config.yaml
method: "mae"
mask_ratio: 0.75
encoder_qk_norm: false
encoder_parallel_block: false
encoder_expert_mlp_ratio: 0.5
encoder_shared_expert: false
beta1: 0.9
batch_size: 256
final_lr_fraction: 0.01
Rows from block 3 of the encoder of a small masked image model, named by matrix and row number. Rows with one number within an expert belong to one neuron, the router's apart. Each number is 128 + 32 x the weight over its row's rms, rounded and kept within 0 to 255. All counts start at 0.
Before each expert's rows are labels from the 100 images, of 14848, where the router gives the expert most weight on average: "strongest on" is what is common among them. Only what is clearly more common there than usual is listed. The data: aerial photos of the United States (SatlasPretrain).
# router: slot weights (encoder.blocks.3.mlp.router.weight, 4x384), inputs 0-76
# up: expert up (encoder.blocks.3.mlp.up, 4x192x384), inputs 0-76
# down: expert down (encoder.blocks.3.mlp.down, 4x384x192, transposed), outputs 0-76

# expert 0
strongest on: building
router.0 [103 191 123 138 145 104 155 177 165 124 150 168 140 119 123 183  62  91 145 131 159 142 132 174 148 160 134 111 111 112 160  71  88 145 102  95 178  90 149 128  72 167 123 124  92 134 108 139 127 112 170  97 104  95 126 100 188  92  94 103 160 120 150 123 172  53 167 155 182  94 126 153 133 140 117 157  98]
up.0 [135  96  68 105 106 111  30 110 106 100  59 135 102 106 161 101 169 112 143  84  64 116 129 119 100 137 129 231 146 119 146 145 128 113 126 122 103 173 166 132 125 157 162 117 113 127 123 130 118 223 115 118 115 161 163  75 128 126  98 160  97 134 164 108 104 162 107 132 128  84 145  85 109  95 124 137 136]
down.0 [110 142  96 154 115 114  98 129 114 145 104 138 164 154 114 174 138 119 173  44  93 178 163 122  73 187 109 155 151 162 177 153 155  67 104  79 174  79 175 132 146  81 116  77 126 154 122 229  82 111 132 107 121 125 163 146 126 144 128 158 184 185 152 112  79 126 149 147 161  79 194 117  94 170 107  98 131]
up.1 [105 174 166 119 132 159 147 118 141  97 136 107 151 149 111 159 136 121  49 111 163 189 108 129 102 103  82 165  64  94 133 104 194 213 170 108 152 109 129 102 158 164  94 157 147  99 170 147 147 175 111  57 136 111  98  60 164  94  70  74  59 128 164 170 124  93 115 130 142 131 148 103  52 113 114 145 130]
down.1 [139  89 114 107 178 160  94 154  90 100 162 128 153 105  82 111 132 141 152 163 122  59 115 170 134 184 160 173 112 139 124 141  94 115 125 134  95  96 160  91  60 139 141  54 108 162 120 119 108 166 120 105 132 122 135 122 153 154 150 116 112  91  52  51 186 151  90 136  82 185 209 183 136 129 168  78  70]
up.2 [173 137 194  65  80  83 142 136 115 135 133 124 107 133 111 131 114 160 103 117 139 208 151 140  80  90  72  99  41  98 125 106 117 114 129  99 165 203  86 172 128  27 197  94 101 132  90 141 109 110 121 129 121 118 152 124 162 122 154 186 170 198  40 119  89 102 154 141 110 130 137 143  94 118 160 113 114]
down.2 [166 147 124 117 126 116 173 203 130 137 192 159  99 141 168 143 103  98 158 127 217 148 102 136 113  82 124 133  91 133  90 151 149 175 146 149  97  73 134 184 132 125 153  86  94 131 171  99 123 160 113  56 133 134 130 175 138 135 127 100 109  88  91  93 137  65 146 128 150 147 195 124 153 135 107  71 107]
up.3 [ 95 139 141  83 144  89 103 117 112 155 153  98 124 139 196 158  71 149 148 185 144 134 126  80 113  91 131  95  93  81 173 137 108 207 161 133 129  49 103 120  93 152 152 101 111 116 131  96 114  97  81  93 148 114 120 123 140 122 148 149  67 130  41 142  84 127 137  89 112  77 118 158 136 107 109 124 116]
down.3 [125 105 118 181  88 114 112 185 112 112 111 211 145 101 151 154 122 158 142 127  92 172  74 153 126 123 129 162 156 202  76 128 111  84  90 183 151 132 117 124 124  95  54 200  85 115 172 125 173 153 114 109 115 198 130 160  96 138  90 105 153 150 145 159 154 114 103 132 110 150 169 106 106  82 160 135 167]
up.4 [131  83  53 108 115 138  80  51 100 155  64 120  69 109 169  87  93 135 163 117  36 128 117 114  67 118 138 169 155 187 151 126 155  94 126  93  88 178 181 137 119 157 143 146 109 113 142 170 114 156  85 137  72 156 155  76 118 129  98 173 118 135 201 145 164 171 106 113 118  77 118 116 114 131 115 115 157]
down.4 [ 73 163  93 166 142  99 140 123 163 105 124 157 117 126 119 130 102 119 149  75 112 126 177 133 152 170 153 124 110 163 183 152 117  78 113 117 150  84 133 150 126 132 129  67 152 112 149 204  98  80 167 115 112 149 144 131 184 105 106 198 170 148 179 128 108  99 195 164 156  74 126 109 146 191 117 116 135]
up.5 [113 122 110  77 123 103  49 103 120 172  63 113 153  97 200 172 124 130 137 128  74 132 119  91 140  87 150 129 120 140 141 120 145 113 146 106 101 155 182 140 136 123 120 122 103 112 133  77 115 171 109  92  78 157 183  91 125 111 112 118 103 130 130 149 159 129 145 102 145  54 141  98 115 111 161 122 117]
down.5 [ 84  92 143 162 144 158 126 146 128  75 161 132 168 173 124 148 163 154 158 101  97 146 113 107  96 224 112 115 152 188 165 157 133  90 151  87 145  82 126 137 150  56 126 110 111  93 126 198 121 124 144  81  98 149 122 129 159 127  70 125 153 173 174 121 120 135 153 109 166  97 166 112 130 129 140 103 167]
up.6 [154 134 123 180 123 105  57 148  92 149  80 127 127 103 159 102 167 112 144  98 111 139 149  86 120 156 151 172 116 105  80 126  76 110 108 131 131 168 129 143 117 145 156 166 129 117  90  89 125 169 123 211 115 156 167  74 110 130 176 113 166 110 169  77  56 166 131  97 105  94 149 138 176 120 159 136 166]
down.6 [177 162 134  91 115 123  98 144 147 142 133 139 163  84 151 149 136 174 150  82 145 126 158 129 140 131 133 162 114  99 134 136 168  97 125 161 164 165 149 124  97 156 110 120 100 115 169 127 137 155 141 105 115 136 142 118 139 149 169 134 124 165 144 160  96 129 119 153 143 174 222  90  78  97 158 111 146]
up.7 [168  74 117 112  91 132  91  81  98 110 122 125  91 184 165 167 161 141  61 118 161 101  96 141  93 135 130 112 138 117  78 128 182 218 153 133 106 155  83 197 134 145 111 130 169 124  97 155 128 145  92 123 149 107  97  83 132 180 127 120 118 112 159 117 129 108 105 127 126 163 138  63 112  56 158  82 158]
down.7 [ 94 117 133  94 114 117 121  92  85 103 144 109 165 144 127 168 103 135 115 135 147 159  94 101  74 103  61 156 109 137 154 169 139 168 131 109 112 141 140  86  84 155 147  83 108 180 154 146 125 133 158 105 168 141 133  91  95 104 173 100 140 161 147 154 149 139 119 153 100 193 158 101 141  79 117  82 157]
up.8 [ 97 148  97  54  67  99  35 100 117 117  76 113 158 109 127 185 161 135 136  99 108 151 119 146 152 147 143 175  74 125  87 112 184 119 147 155 111 196 144 162 123 124 146 146 106 100 131  90 139 245 170  82 129 141 146  93 125 123 103 116 127 110 135 132 143 117 116 148 127  94 134  76  85  63 153 127  98]
down.8 [ 94 141 111 140 115 115 136 147 136  44 127 161 169 190 109 145 151 125 193 122 109 119 108  92  65 154 112 131  94 156 107 154 144 114 150 123 130  63 180 116 103  94 143  67 125 151 137 200 116 103 163 130  99  92 144 143 153 147  99 116 152 138 122 140  72 166 134 165 125 152 201  78 112 129 156  66 127]
up.9 [210 131 131 151  90 117 125 166 130 188  76 124  42 112 114  68 152 121 180 157 104  89 140 139 145 170  91 133 115 102 109 194  70 164 125 108 132 146 141 102  93 119 137 155 140 143  90  47 109 162 114 139 100 167 143 167 152 115 194 152 161 138 118  69 124 132 132 145 110 143 135 129 195 118 120 118  90]
down.9 [ 66 121  89 132 133 169 183 140 170 104 106 130 127 156 112  69 137 152  81 146 104  93 100 115 137 123  97 146 112 147 142 114 142 168 106 161  79 127 110 182 214 142 132 164 128 123 118 104 153 118 102 132 173 141  97 123 115 146 123 124  99  98 123 128  95 118 126 117 107 173  96 145 178  60 123  88 134]
up.10 [ 50 137 115 139 151  98 137 179 101  86 162 113 151 117 225 187 156  92 157 163  66 109  98 157 218 140 143 101 148 185 131 143  89 164 142 153 109 109 136 116  98 181  67 194 105 141 150  77 153 157 131 100 127  97 109 172 125 126 168  38  77  79  57 171  58  99 107 172 148 141 137 115  86  65  91  92 125]
down.10 [152 132 102  96 147 161 119 113  91 179  99 164 115 127 103 116  84 194 149  48 156 164 151 113  83  96 139 114  92  75 143 114 214 123 170 145 131 135 102 135 114 108 123  97  92  91 154 125 132 103 118  78 163 199 150 136 137 123 103 114 183 170 169 121 107 151 169 117 102 117 137 108 144 119 155 162  54]
up.11 [124  93  59 128 123 154  73  70 118 166  55 124 116 156 128 104 123 149 120 127  42 140 130  86  60 141 125 166 166 139 142 147 160  79 137 105  97 140 138 110 145 144 117 151 160 135 150 164 113 156  74 150  89 136 166  79 110 124 103 170  86 151 241 135 151 161 150 118 136  68 135 105  94 107 114  94 139]
down.11 [ 92 146 146 204  90  95 111 162 150  93 126 165 129 158 131 148 125 123 142  77 157 135 169 103  98 168 113 143 160 186 161 144 130  78 120  95 132 100 138 155 131  44 173  93 104 143 150 215  92 113 169 124  64 108 187 161 140 114  92 159 207 144  99 147  94  94 162 146 189  68 126 107 166 204 110 130 144]
up.12 [110 145  91 124 172  79  70 174  95 106 132 127 132 100 207 150 117 118 169 145 119 111 134 125 195 133 147 132 127 120 120 158  95 154 126 167 108 121 165 175 141 149 108 182 113 106 145  54 180  71 114 135  77  79 105 175 139 126 168 100  86  97  58 157 113 119 116 135 141  93 136  83 119 130  91 108  91]
down.12 [119 129 125 129 148 162 107  90 155 108 122 170 137 139 135 136  62 127 144 100 137 205  89 151  46  61  96  99  96 135 124 126 165  95 171  80 177 114 102 102 106 116 153 133 134  97 140  80  60 166 110  74 123 159  87 167 124 140  76  67 173 177 133 151 126 108 113 140 149 154 135 167 140  81 136 138 136]
up.13 [145  84  69  91 136 101  53 102  87 127 132  96 123 145 148 120 144 125 171  92  11 134 147 142 140  96 165 142 154 209 139 108 167 105 137 117  76 177 204 147 136 133 114 161 134 120 142 154 146 172 164 120  89 152 148 132 106  96  80 130 113 103 148 156 170 164 109 150 139 107 134  66 102 125 117  88 145]
down.13 [131 188 117 113 109 155  69 131 161 105  79 117 125 125  97 145 137 132 178  83 118 170 163 131 107 125 117 110  83 122 166 155 161  93 172 129 156 118 134  98 104  91 169  62 132 120 156 153  92 113 165  93 112 150  91 161 152 148 119 161 193 153 140 100  85  74 216 141 140  77 224  98 122 154 120 127 120]

# expert 3
strongest on: building
router.3 [147 171 139 123 103 109 151 147 156 120 120 124 156 122  42 140  62 133 133 103 129 147 152  87 111 128  89  94 114 132 205 124 193 128 178 109 120  78 154  38  96  64  97  90 161 146  51 176 136 107 132 174  91 104  76  99 127 129 140 188 102 167 131 117 206 110 139 170 129  93 102 137 133 103 127 121  73]
up.0 [ 97 117 112 154  58 106 153  63 119 123  88 148 150 173 132 161  91 162 173  88 133 153 112 146 127 165 106 170 134 128 128 123 181 124  90 211 142 169 166 159 168 146 117 134 111 112 141 130 129 128 172 124 102  91 186 139  92 103  78 119  75 114 137 193 147 112 123 164 133 133 133  79 103 135 109 125 137]
down.0 [166 100 165 137 167 140 148  94 140 142 128 109  79 142 118 116 133 103 176 135 116  88 199 121 120 105 113 114 113  77  97 172 100  91 116 107 139 126 101 108 102 136 148 101  95 141  99 112 144  56 106 174 112 144 127 103  84 120 182 127 117 137 169 138 115 179 103 144 165  84 184 173 111 120 161 151  98]
up.1 [136 124  26 123 162 128  88 125 132  55 102 137 128 139 119 178 124  97  72 131 151 155 115 154 119 163 184 180 163 121 101 169 129 109 175 150  80 155 134 163 126 154 102 142 110 105 161 114 199 169 139 157 160 136 156  73 143  89 112 100 127  77  93 122 128 112 102 166  96 111 154 118 120  79  90  69 164]
down.1 [ 85  76 108 101 154  78 167 148 123 123 111 114 133  66 135 134 147 112 118 139  86 148 146 153 166 112  96 101 131 100  92 130 129  90  97 218 178 176 173 118 157 168 142 192 110 158 100  61 108  89 108 148  96 124 122 111  99  96 136  97 147 135 163 185 108 158  95 137 133 142  97 104 159 143 142 119 111]
up.2 [156 104  35 119 171 149 110 149  89  45 163 128 134 167  95 147 135  93 131 115 180 191 127 216 113 137 191 140 154 154  87 103 123 135 149  98  77 103 139 150 133 127 102 146  82  96 185  99 163 159 140 103 182 130 136 143 120 114 115 102 118  48  97 139 115 137  92 174 121 114 143 124 132 130 105  74 146]
down.2 [125  60 135  96 175  92 166 130 131 179 124  98 143 127 118  85 151 116 111  88 110 126 140 125 165 106 152 132 147 153 126 120  79 126 125 206 113 162 191 139 169 158 140 132 114 187 123  88 153 118 119 159  83 161 199 114  89 121 135  73  87 139 161 161 162 145  75 107 132 109 154 117 114 108 146 123  98]
up.3 [148 109 138 117 208 125 152 197 120 145 152  99 109 115  81 110 147 129 145 120 136  96 108  68 156 102 117 122 169  82 166 100  81  87  81 117 165  60 164  63 107 101 120 106 163 174 121 116 103  98 138 159  76 119 111 110 137 161 122 152 154 167 180  87 173 135 133 121 145 157 124 176 154 141 156 130  90]
down.3 [ 77 119 128 114 127 185 160  98 100 168 138  93 126  73 145 155 187  98 161 107 125 129 156  99 133 107  85  99  94 130 104 133 101 107 161 140 216 178 161 116  84 151 131 148 130  53 151 126 120 109 121 135 141 154  97 142  99 112 159 116 171 136 166 155 136 139 196 106 145 128 128 119  86 206 137 196 160]
up.4 [120 121 149 163 117 128 127 161 131 142 123 160 123 128 129  81 155 101 146 132 150  99 158 101 116 137  85  92  82 105  90 150  54 135  92 113 135 163 110 114 105 122 130 135 166 158 109 108  98 133 108 138  72 149  92 141 110 118 191 109  94 145  98 122 112 101 145 136 107 136 156 161 157 172  90 120  97]
down.4 [100 122  86 106  75  99 206 171 202 142  83  76 139 115 117 108 147 104  93 181 145 124 118 126 142 113 171  79  84  56  83 154 103 129  99 146 150  97 153 200 105 162 186 164 163  91 125 126  99 141 183  77 182 138 161  87 121 114  97 140 157 105  85  95 150 136 187 111 123 176 111 148 122 141 149 149 131]
up.5 [104 160 170  83 100  66 131 161 156  90  99 129 160 155 179 135 152 141 113 152 137 123 143 167 155 142 143 127   1 104  91  95 137 196 157 113 147 163 109 210 194 133 120 115 105  54 154  77 123 199 145  49 163 155 145  97 175  91  92 103 148 134  95 110 127  62 162 167 144 158 114  95  69 161 152 158 127]
down.5 [112 153 138 151 153 102 110 188  82 104 121 115 185  84  98 134 169 121 124 160 116 156  99  44 128  98 174 116 185 197 146 120  54 103  98 115 125 169 137 128  98 132  89 183 126 195 144 105 114  91 182 134 133 128 121 127 147 105 140 152 138  88 102 144 131 127  88 126  64 120 115 148 174  62 177  87 160]
up.6 [150  96 109  92 101 109  84  89  94  72 105 117 101 170 179  89 138 155 119 115 149 111 120 161 125  91 122  98 121 159  69 143 191 179 162 135  71 175  80 179 163 119 122 130 114  90 104 130 135 179 116 108 180 148 168  70 141 129 116 123 125 110  85 105  73  96 113 113 105 169 126 127 153 135 119  78 129]
down.6 [121 135 144 137 140  63 157 150  85 117 164 173 212 126  97 222 120 107 152 157 133 143  67 105 106 138 204 125 141 136 159 144 132  76  82 133 162 158 156 158 211 112 138 141 114 155 142 161 136  88 191 112 119  85 145 143 120 113 162 107 121 142  72 118 125 138 128 110 148  62 193 142 164  98 115 152 154]
up.7 [106 161 165 182  99 141 153 144 131 176 106 118 129  94 134  72 164 188 148 164 127  72  93  84 107 143  90  75  96  84  76 142  96  75 110 120 171  99 164 124 144 114 158 120 144 160 119  98  91 125  95 127 102 101 133 129 153 101 171 111  89 153 125 123 127 112 140  83 138 158 115 162  97 169 117 152 125]
down.7 [ 67 118  89 119 101  99 185 153 157 133 125  91 154 120 112 117 128 135 128 159  95 167  77 144 117  99 146 109 117 148 133 157  79 130 100 189 105 168 138 202 157 145 139 157 122 109 102  76 175 108 130  69 127 173 215 138 105 101  96 142 148 116  90 175 126 131 137 116 158  82 123 102 197 112 146 153  80]
up.8 [182 135 152 107 160  80 102 170 145 147 121 197 119 102 174  77 184 116  96 106 131 121 130  93 102 111 111 127 111  82 162 133 152 145 139 122 107 173 142  92 185 106 119 103 118  88 124 113 128 145 174 127  89 138 169 112 133 105 120 120 126 153 155  77 123 164 142 162  95 113 130 128 114  66 119 145 139]
down.8 [131 146 151 112 121 169 132 113 125 114 109 115 169  99 117 190 127 125  85 124 186 157 120 157 171  88 166 150 110 147  88 107  64 178 128 105 165 110 103 125 133 134 126 121 147 115 196  40 170 132 110 133 191 156 151 139 159 139 143  70 137 144 121  76 100  54 182 106 103 161  49  89 174  98 155  95 129]
up.9 [ 98 123 156 172 119 140 147 191 112 118 142 100 129  99 135  95 185  94 159 109 101  71 124  73 116 114  63  96 107 123 134 174  84 123 126 127 152 124 136  82  65 107 158 153 180 190 101 113  94 113 100 143  62  90  67 180 112 123 193 136 135 138 143  56  97 142 144 164 140 164 126 146 127 136  85 148 114]
down.9 [ 74  51 107  60  76 159 186 149 196 123  85  96 165 139  91 153 155 116  49 159 135 146 105 120 113 139 162 140  84 135 123  87 128 147 141 129 113 118 159 168  91 180 116 171 128 124 176 187 152 100 126  66 156 130 223  95 118 112  87  97 155 132  82 119 103 145 198 126 181 124 111  85 119 148 111 123 113]
up.10 [139 121 127 126 150 118 139  72 101 181 109  95 124  94 115 148  79 175 139 158 113 143  58 111  73  92 119 137 114  93 113 124 124  92 117 138 129 147  92 140 144  99 189 100 121 183  92 149  79 105  51 129  86 127 188 118 127 125 130 157 150 167 118  84 152 144 124  81 108 119 147 146 190 101 156 133 111]
down.10 [142 170 107 162 131 135 154 159 148 138 107 154  81 110 130  96 117 128 156 119  51 145 108 133  61  86 177  99 189 145 120 193 147  30 138 120 136 153 106 140 157  61 145 113 100 117 106  80  96 105 148  92  68 155 131 123 170  91 148 182  89 132 128 186  78 135 156  96 201  85 150 109  81 120  88 187 143]
up.11 [175 125 148 164  96 151 129 103  83 144 125 142  86 128 119 134 114 122 135 174 185 149  90 117 113 121  99 118 123 146 123 158  96 105 107 106 118 156  87 174 128 108 163 175 172 158 108 168 139  97  70 140 130 132 153 128  92 139 158 156 146 131  86  96 168 139 124 110  46  85 135 138 166 114 103 126 119]
down.11 [204 129 109  96 109 129 158 136 179 119 114  84  76 107 127  52 115 125 132  97  96 144 161 167 135  66 173  94 115  94 118 109 152  92 116  62 127  71 134 131 121  95 161  98 118 122  88 116 149 115 147 166 117 138 116  63 139 135 132 213 121 144 155  93 155 140 148 103 192 141 159 207  64 137 140 146  84]
up.12 [112  66 109 139 126 146 174 107  59 132 128 149 113 148 149 128  84 132 132 112 141 102 157 150 105 187 142 137 181 159 110 155 188  95 192 115 122 130 152 147 184 137 136 161 166 148 123 175 145 101 142 104 127 102 185 157  64 187 128 108  94 136 152 162 170 193  77 117 139 143 161  95 128 152 105  90 127]
down.12 [107  78 149 157 178 124 111 133  87 147 118 111 178 185  44 136 144  90  98 159  99 144 113 100 176 154 119 144 149 122  96 125 123 177 150 155 143 106 119  87 106 113 161 104 121 176 115 116 108 107 109 143 128  83 116 157 118  99 184 101 131 157 109 128 101 191  90 127 111 103 157 120 102 125 125  99 119]
up.13 [120  97 131 107 180 118 170 180 143 134 123 141 132 135  95 134 112 162 114  91 137 124 131 111 160  92 112 102 145  93 136  99  83  96 110 132 167 127 143 109 130  96 120 122 105 126 127 128 138  91 143 126  85 138 156 138 113 158 144 123 129 192 194  89 177 173 132 125  99 116 151 163 169 187 190 133  97]
down.13 [131 191  93 145 169 160  95 104  78 151 141  96 103  87 168 113 216 157 172 129  99 113 128 117  74 108  72 107 113 177 113 148 111 128 149 166 147 191 196  93 109  72 143 149 174 118 138  56  82 153  74 141 106 206 131 124  86 113 142 173 103 146 163 163 148  89 136 145 122 117 152 108 145 105 122 122 146]

# expert 1
strongest on: crop field
router.1 [148 158 128 113  86 113 116  89  99  77 106 149 102 148 122 136 158 166 130 151 161  98 119 177 122 167 133 155  72 140 140 107 137 189 176 168 102 155  72  80 156 116 127  90 112  44  96 130 134 154 136 143 186 169  74 135 154 120 156 159 132 109 103 112 123  74 162 177 133 216 121 136 168 117 155 124 160]
up.0 [ 99 177  87 159 142 145 170 139 160 210  94 141 140 114 114 135 118 147 138 132 167 127 116 116  94 180 108  62 128 141 126 135  94 105  76 133 161  94 154 143 116  99 159 155 153 151 131 134  96 104 127 143  68  96 129  91 159 121 134 105  74 123 216 160 172 126 135  37 158 103 128 166 127 160 141 167 113]
down.0 [128 112  92 134 124 136 105 128 186 129 118 138 135 127 180 147 127 145 171 120  68  97 132 117  99 122 210 144 177 189 131 141 155 147 142 174 134 155  87 130 155 127 132 144 135 146  78  90 140 161 128 147 114 172 186 182 100 127 125 156  88 150 155 111 119 102 103 156 132 125 201  68  99 173  95 131 123]
up.1 [121 135 129 176 154 168 163 111  79 147 109 119 122 181  90 125  72 139 142  89 105  91 109  95  74 129 142  73 207 127 204 109 166 136 113 187 152 115 118  48 146 156 114 164 134 167 123 157 108  29 141 108 134  90  93 133 104 116 156 157 105 146 194 149 179 150 141 122 167 154 122 121 166 195 130 130 132]
down.1 [141 143 162  91 121 112  88 124 148 167 130 149 128 135 198 115 203 115 143 157  67 157 112 161 133 120 121 130 108 198  51 138 154 118 180 118  77 139 135 149 141 105 137 155 154 170 155 123 123 172 160 190 177 197 147 161  78 148 107  78 124 143 134 140  58 148 137 111 128 151 136  71 136 119 152 130 115]
up.2 [ 88  70  98 161  81 215 131 113  34 136 141 148 137 112 164 122 116 128 112 127  85 151  75 133 109 142  62 107 155 183 101 109 158 162 183 161  52 155 149 115  92 131 201 109 142 135  91 147  99 124  97 101 100 129  82  95  70 185 125 147 121  76 152  93 141 157  83 146 103 110 145 159 110 106 101  92 122]
down.2 [165 120 136 105 170  95 125 101 149 136 110 108 105 108 137 193 149 127 140 123 148  46 112 153 161  86 192 192 169 121 169 140 187 105 135  99 177 130 147 121 148  51  93 101  70  90 124  91 132 141 173 141 133 173 143 185 186 149  97 139 157 124  91 149 137  85  89 156 189 116 180 114 109 169 129 148 116]
up.3 [159 135 132 128 126 167 124 100 120 167 118 132  73 166  44 100  96 124 156 124 136 176 107  88  76  89 136 148 122 102 166 142 128 100 114 133 176 177 120 156 129 107 154 144 116 173 123 169 116 129  81 161 112 126 146 120 145  99 166 127 139 143 119  73 184 166 138 114  45  82 120 164 146 164 115 160 103]
down.3 [146 111 118 104 112 134 137 157  81 166 140 163 121  70 108 122 115 112  94 202  89 144 100 110  90 138 128  76 114 109 125 117  99  54  80 103 145  66 159 121  62 103 171 139 160 142  89 144  93  68 127 159  98  99 160 168 129 144 155 143 140 160 135 108 141 130 127 118 150  75 162 169 130  89 125 153 117]
up.4 [117 149 166 175 129 145 167 115 128 229 128 162 105 139 126 134  92 141 176 141  34 152  96 117  75  96 115 103 134 178 174 117 104 112  67 153 187 176  61 123 192 112 150 146 122 145 122 157  89  68 121 158  90 107 102 172 108 124 148 139 141 146 151 134 130 133 166 113 125 109 157 145 104 182 142 173 114]
down.4 [118 150 109 145 110 103 144 127  84 137 106 146  81 118 146 105 103 139 122 148  86 131  58 169 130 175 156 128  99 101  85 118 127 151 122 122 117 130  93 169 130 166 173 181 150 118  68 145 159 116 109 130  87 159 192 108 113 137  93 144 102 142 112 140 108 125 152 142 119 111  98 138 167  84 133 151  66]
up.5 [131  90 172 115 120 140 129  89 121 117 122  93 145 170  70 205  97 109 117 164 153 152 182  94 176 123 137 119 142  82 167 102 166 121 146 178 136 104  67 151 178 202  37 116 122 102 162  92 135 138 168 128 168 107 130 156 128 116  90  99 101  92 149 132 133 127 158 100 125  92 133 123 135 157  93 130 171]
down.5 [154  92 141 126 180 110 125 178 127 204 160 113 101  85 174 109 180  99 172 133  84 125 132 108 109  93 117 169 127 144 116 169 111 156 116 133 147  82 148 139 156 157 170 191 133 129 108  69 172 105 137 176  93 134 119 151  85 106 148  90 119 239  89 127 134 192 134 113 135 139 128 135 104 152  90 162 130]
up.6 [ 98 128  82 135 176 144 140  96 154 113  93 158 140 162 165 151 129 148 114 112 104 118 150 128 183 131 191  95 184 102  91 152 118 135 145 138  90 106  77 203 135 127  82 120 100 109 168  82  80  98 148  66 161 152 141  86 110 130  88  85  74  65 149 180 124 117 139  29 156  75 117  84 129 181 102 110 128]
down.6 [156 113 151 127 119 136 135 210 106 126 110 100 171  92 165 130 113 142 103 192 123 137 141 150 146  76 144 121 112 128 101 138 130 157 113  98 137 117  99 107  78  98 180 141 135 168 100 133 115  99 125 189 180 120  99  98 119 131 171 123 187 145 123  45 161 130 108 113 135 198 144 191 138 144 129 128 185]
up.7 [168 185 133 152 101 153 136 121 107 164 106 161  97 122 114 132 151 180 172 143  91 157 100 164  58 105  74 182 102 186 124 138 131 180  73 119 159 199 102 132 159 143 167 220 116 147 139 108 117 197 105 133 113 121 130 130 176  85 145 110 125 121 157 106 118 127 122 181 156 124 111 152  90  98 167 175 141]
down.7 [ 38 104 110  61 103 105 129  97 106 104  97 116 143 159  94  73  97 130  72 112 111 136 110 153 176 164 176 108 115  54  79 128 117 166 126  99 143 118 150 135 149 149  95  81 170  90 105 127 130 138 109 120 141 166 162 108 119 107 106  98 141  92 144 130 136 124 141 121  56  66 150  90 161 105 136 110  93]
up.8 [ 96  40  85 110 126 174 128  84 107 111 130 153 133 177 172 132 123 144 125  78  56 142 139 171 175 114 105 160 123 165 119 162 131 169 121 134  81 165 119 203  48 165 136 134 120 124 119 143 163 135 110 116 129 117 114  48 106 206 104 142 167  89 115 104 125 126  56 110 112 158 173  94  88 111 115  86 126]
down.8 [122 105 118 103 191 104 135 215 132 137 131  79 166  64 137 169 108  98 125  91 201  74 158 127 110 130 100 190 164 120 114  93 120 105 182 145 167 108 165  68 162  81 123 119 141 138 132 132 160 161 158 189  96  90 154 142 148 141 124 118 114  89 130 116 144 133 152  99 167  84 184 147 121 146 116 116 152]
up.9 [ 86 136 164 163 121 154 138 131 144 216 139 121 121 162  82 129 130 122 155 137  59 143 143 111  73  65 148 114 136 131 144  78 144 102  45  90 179 154  63 140 155 115 162 131  96  95 125 137 105 103  99 149 103 119  65 137 119  95 114 104 120 120 159 121 119 146 152  85 145  99 150 149 142 205 150 155  99]
down.9 [ 90 139 139 112  74 106 105 140  65 150 137 118 127 109  73  68  42 149 149 153 115 153 110 168 106 203 101 138 118 112  63 150  78 162 137 201 139 145 168 133 123 195 109 123 135 124  80 184 114  81 111 154  79 128 155 173 111 111 158 149 105 126 136 101 153 139 149 138 131 116  62 140 158 120  91 159 120]
up.10 [ 97 122 149 209 116 166 129 134 111 173 135 132 125 115 124 132 135  75 204 126  81  95 108 105 140 168  77 117 138 114 128 142  81  73  64 156 175 127 153 126  90 132 122 171 141 171 148 158 101 102 105 148  69  33 117 157 100 115 147 109 105 126 165 111 152 146 124  81 156  91 158 149 130 159  94 137  81]
down.10 [ 53 135 128  84 132 148 106 137 156 129 112 155 249 128 143 153 159  92 176 159 109  71 129 149 105 151  83 146 118 173 151 123 142 151 171 171 130  96 108 177  44 133 133  90 156  91 139 143 119 127  96  98 184 113 124 144 129 145 109  88 104 134  83 136 120 187 145 129 149 114 186 117 148 141 135 142 171]
up.11 [ 97 144 136 198 131 120 162 187 124 237 112 147 117 103 139 128 159 129 164 126  62 123 119 106 107 107 100  82 158 168 113 156  88  98  35 137 175 119 136 101 111 125 113 208 164 117 158 134 109  85 124 160  43  98  74 135 107 115 146 126 116 112 170 127 104 125 141  75 162 111 167 129 123 216  85 145 114]
down.11 [ 42 144 154  78 112 149 127  86 203 192 138 126 180 100  73  74 178 120 122 157  96 180  96 106 145 112 117  95 105 156  91 122  98 102 101 100 126 130 149 140 110 154  68 188 122 177 129  90 148 112  82 152 121 165 159  98 124 118  87  89  69 170 187 222  90 178 168 105 131 129 178 140 110 173 110 135 117]
up.12 [123  89 115 146 113 148  96 100 171  86 139 128 171  95 159 104 122 116  83 164 165 126 116 152 161  93  45  78 130  85  63 135 136 108 142  92  96 144 101 126  71 140 136  97 133 151 112 105  80 119 145 134 126 141 110  64  89 150 141 136  87 125 133 139 120  83 118 113  83 143 137 183 129  87 131 125 158]
down.12 [137 137 114 118 147 142 196 121 112 144 153 146 143 154 160 151 110  94 168 110 114 100 137  90 139 113 142 132 140 155 213 105 135 106 170 125 150 112 171 128 165 145 126 157 116 134 151 107 149  89 130  90 114  98 150 177 148 195  82 108 100 152 180 161  98  77 135 149 210 108  92 138  87  98 118 166 114]
up.13 [124 141 122 154 149 115 197  96  90 116 143 146 154 186 100 150 136 129 134 155 153 121  90 175 109 123 122  92 113 167 133 129 134 217 158 152 126 140 152 155 193 135 103 128 155 128 164 175 150 102 125 180 159 116  31 168 100 120  92 115  64  93 108 152 167 154 111 118 154 121 141  94  76 160 106 112 144]
down.13 [159 112 112 162  57 141 132  95 155 124 124 142  97 147 116 113 142 123 161  89 112 143  72  97 108 155 151 123 115 132 155 148 192  96 146 127 141 181 107 132 148  96 125 162 111 112  19 135 116 161 133  91 132 166 221 137  84 123 182 157 135 174 100 106  97  67 100 118 106 100 136 127 153 109 121 100 103]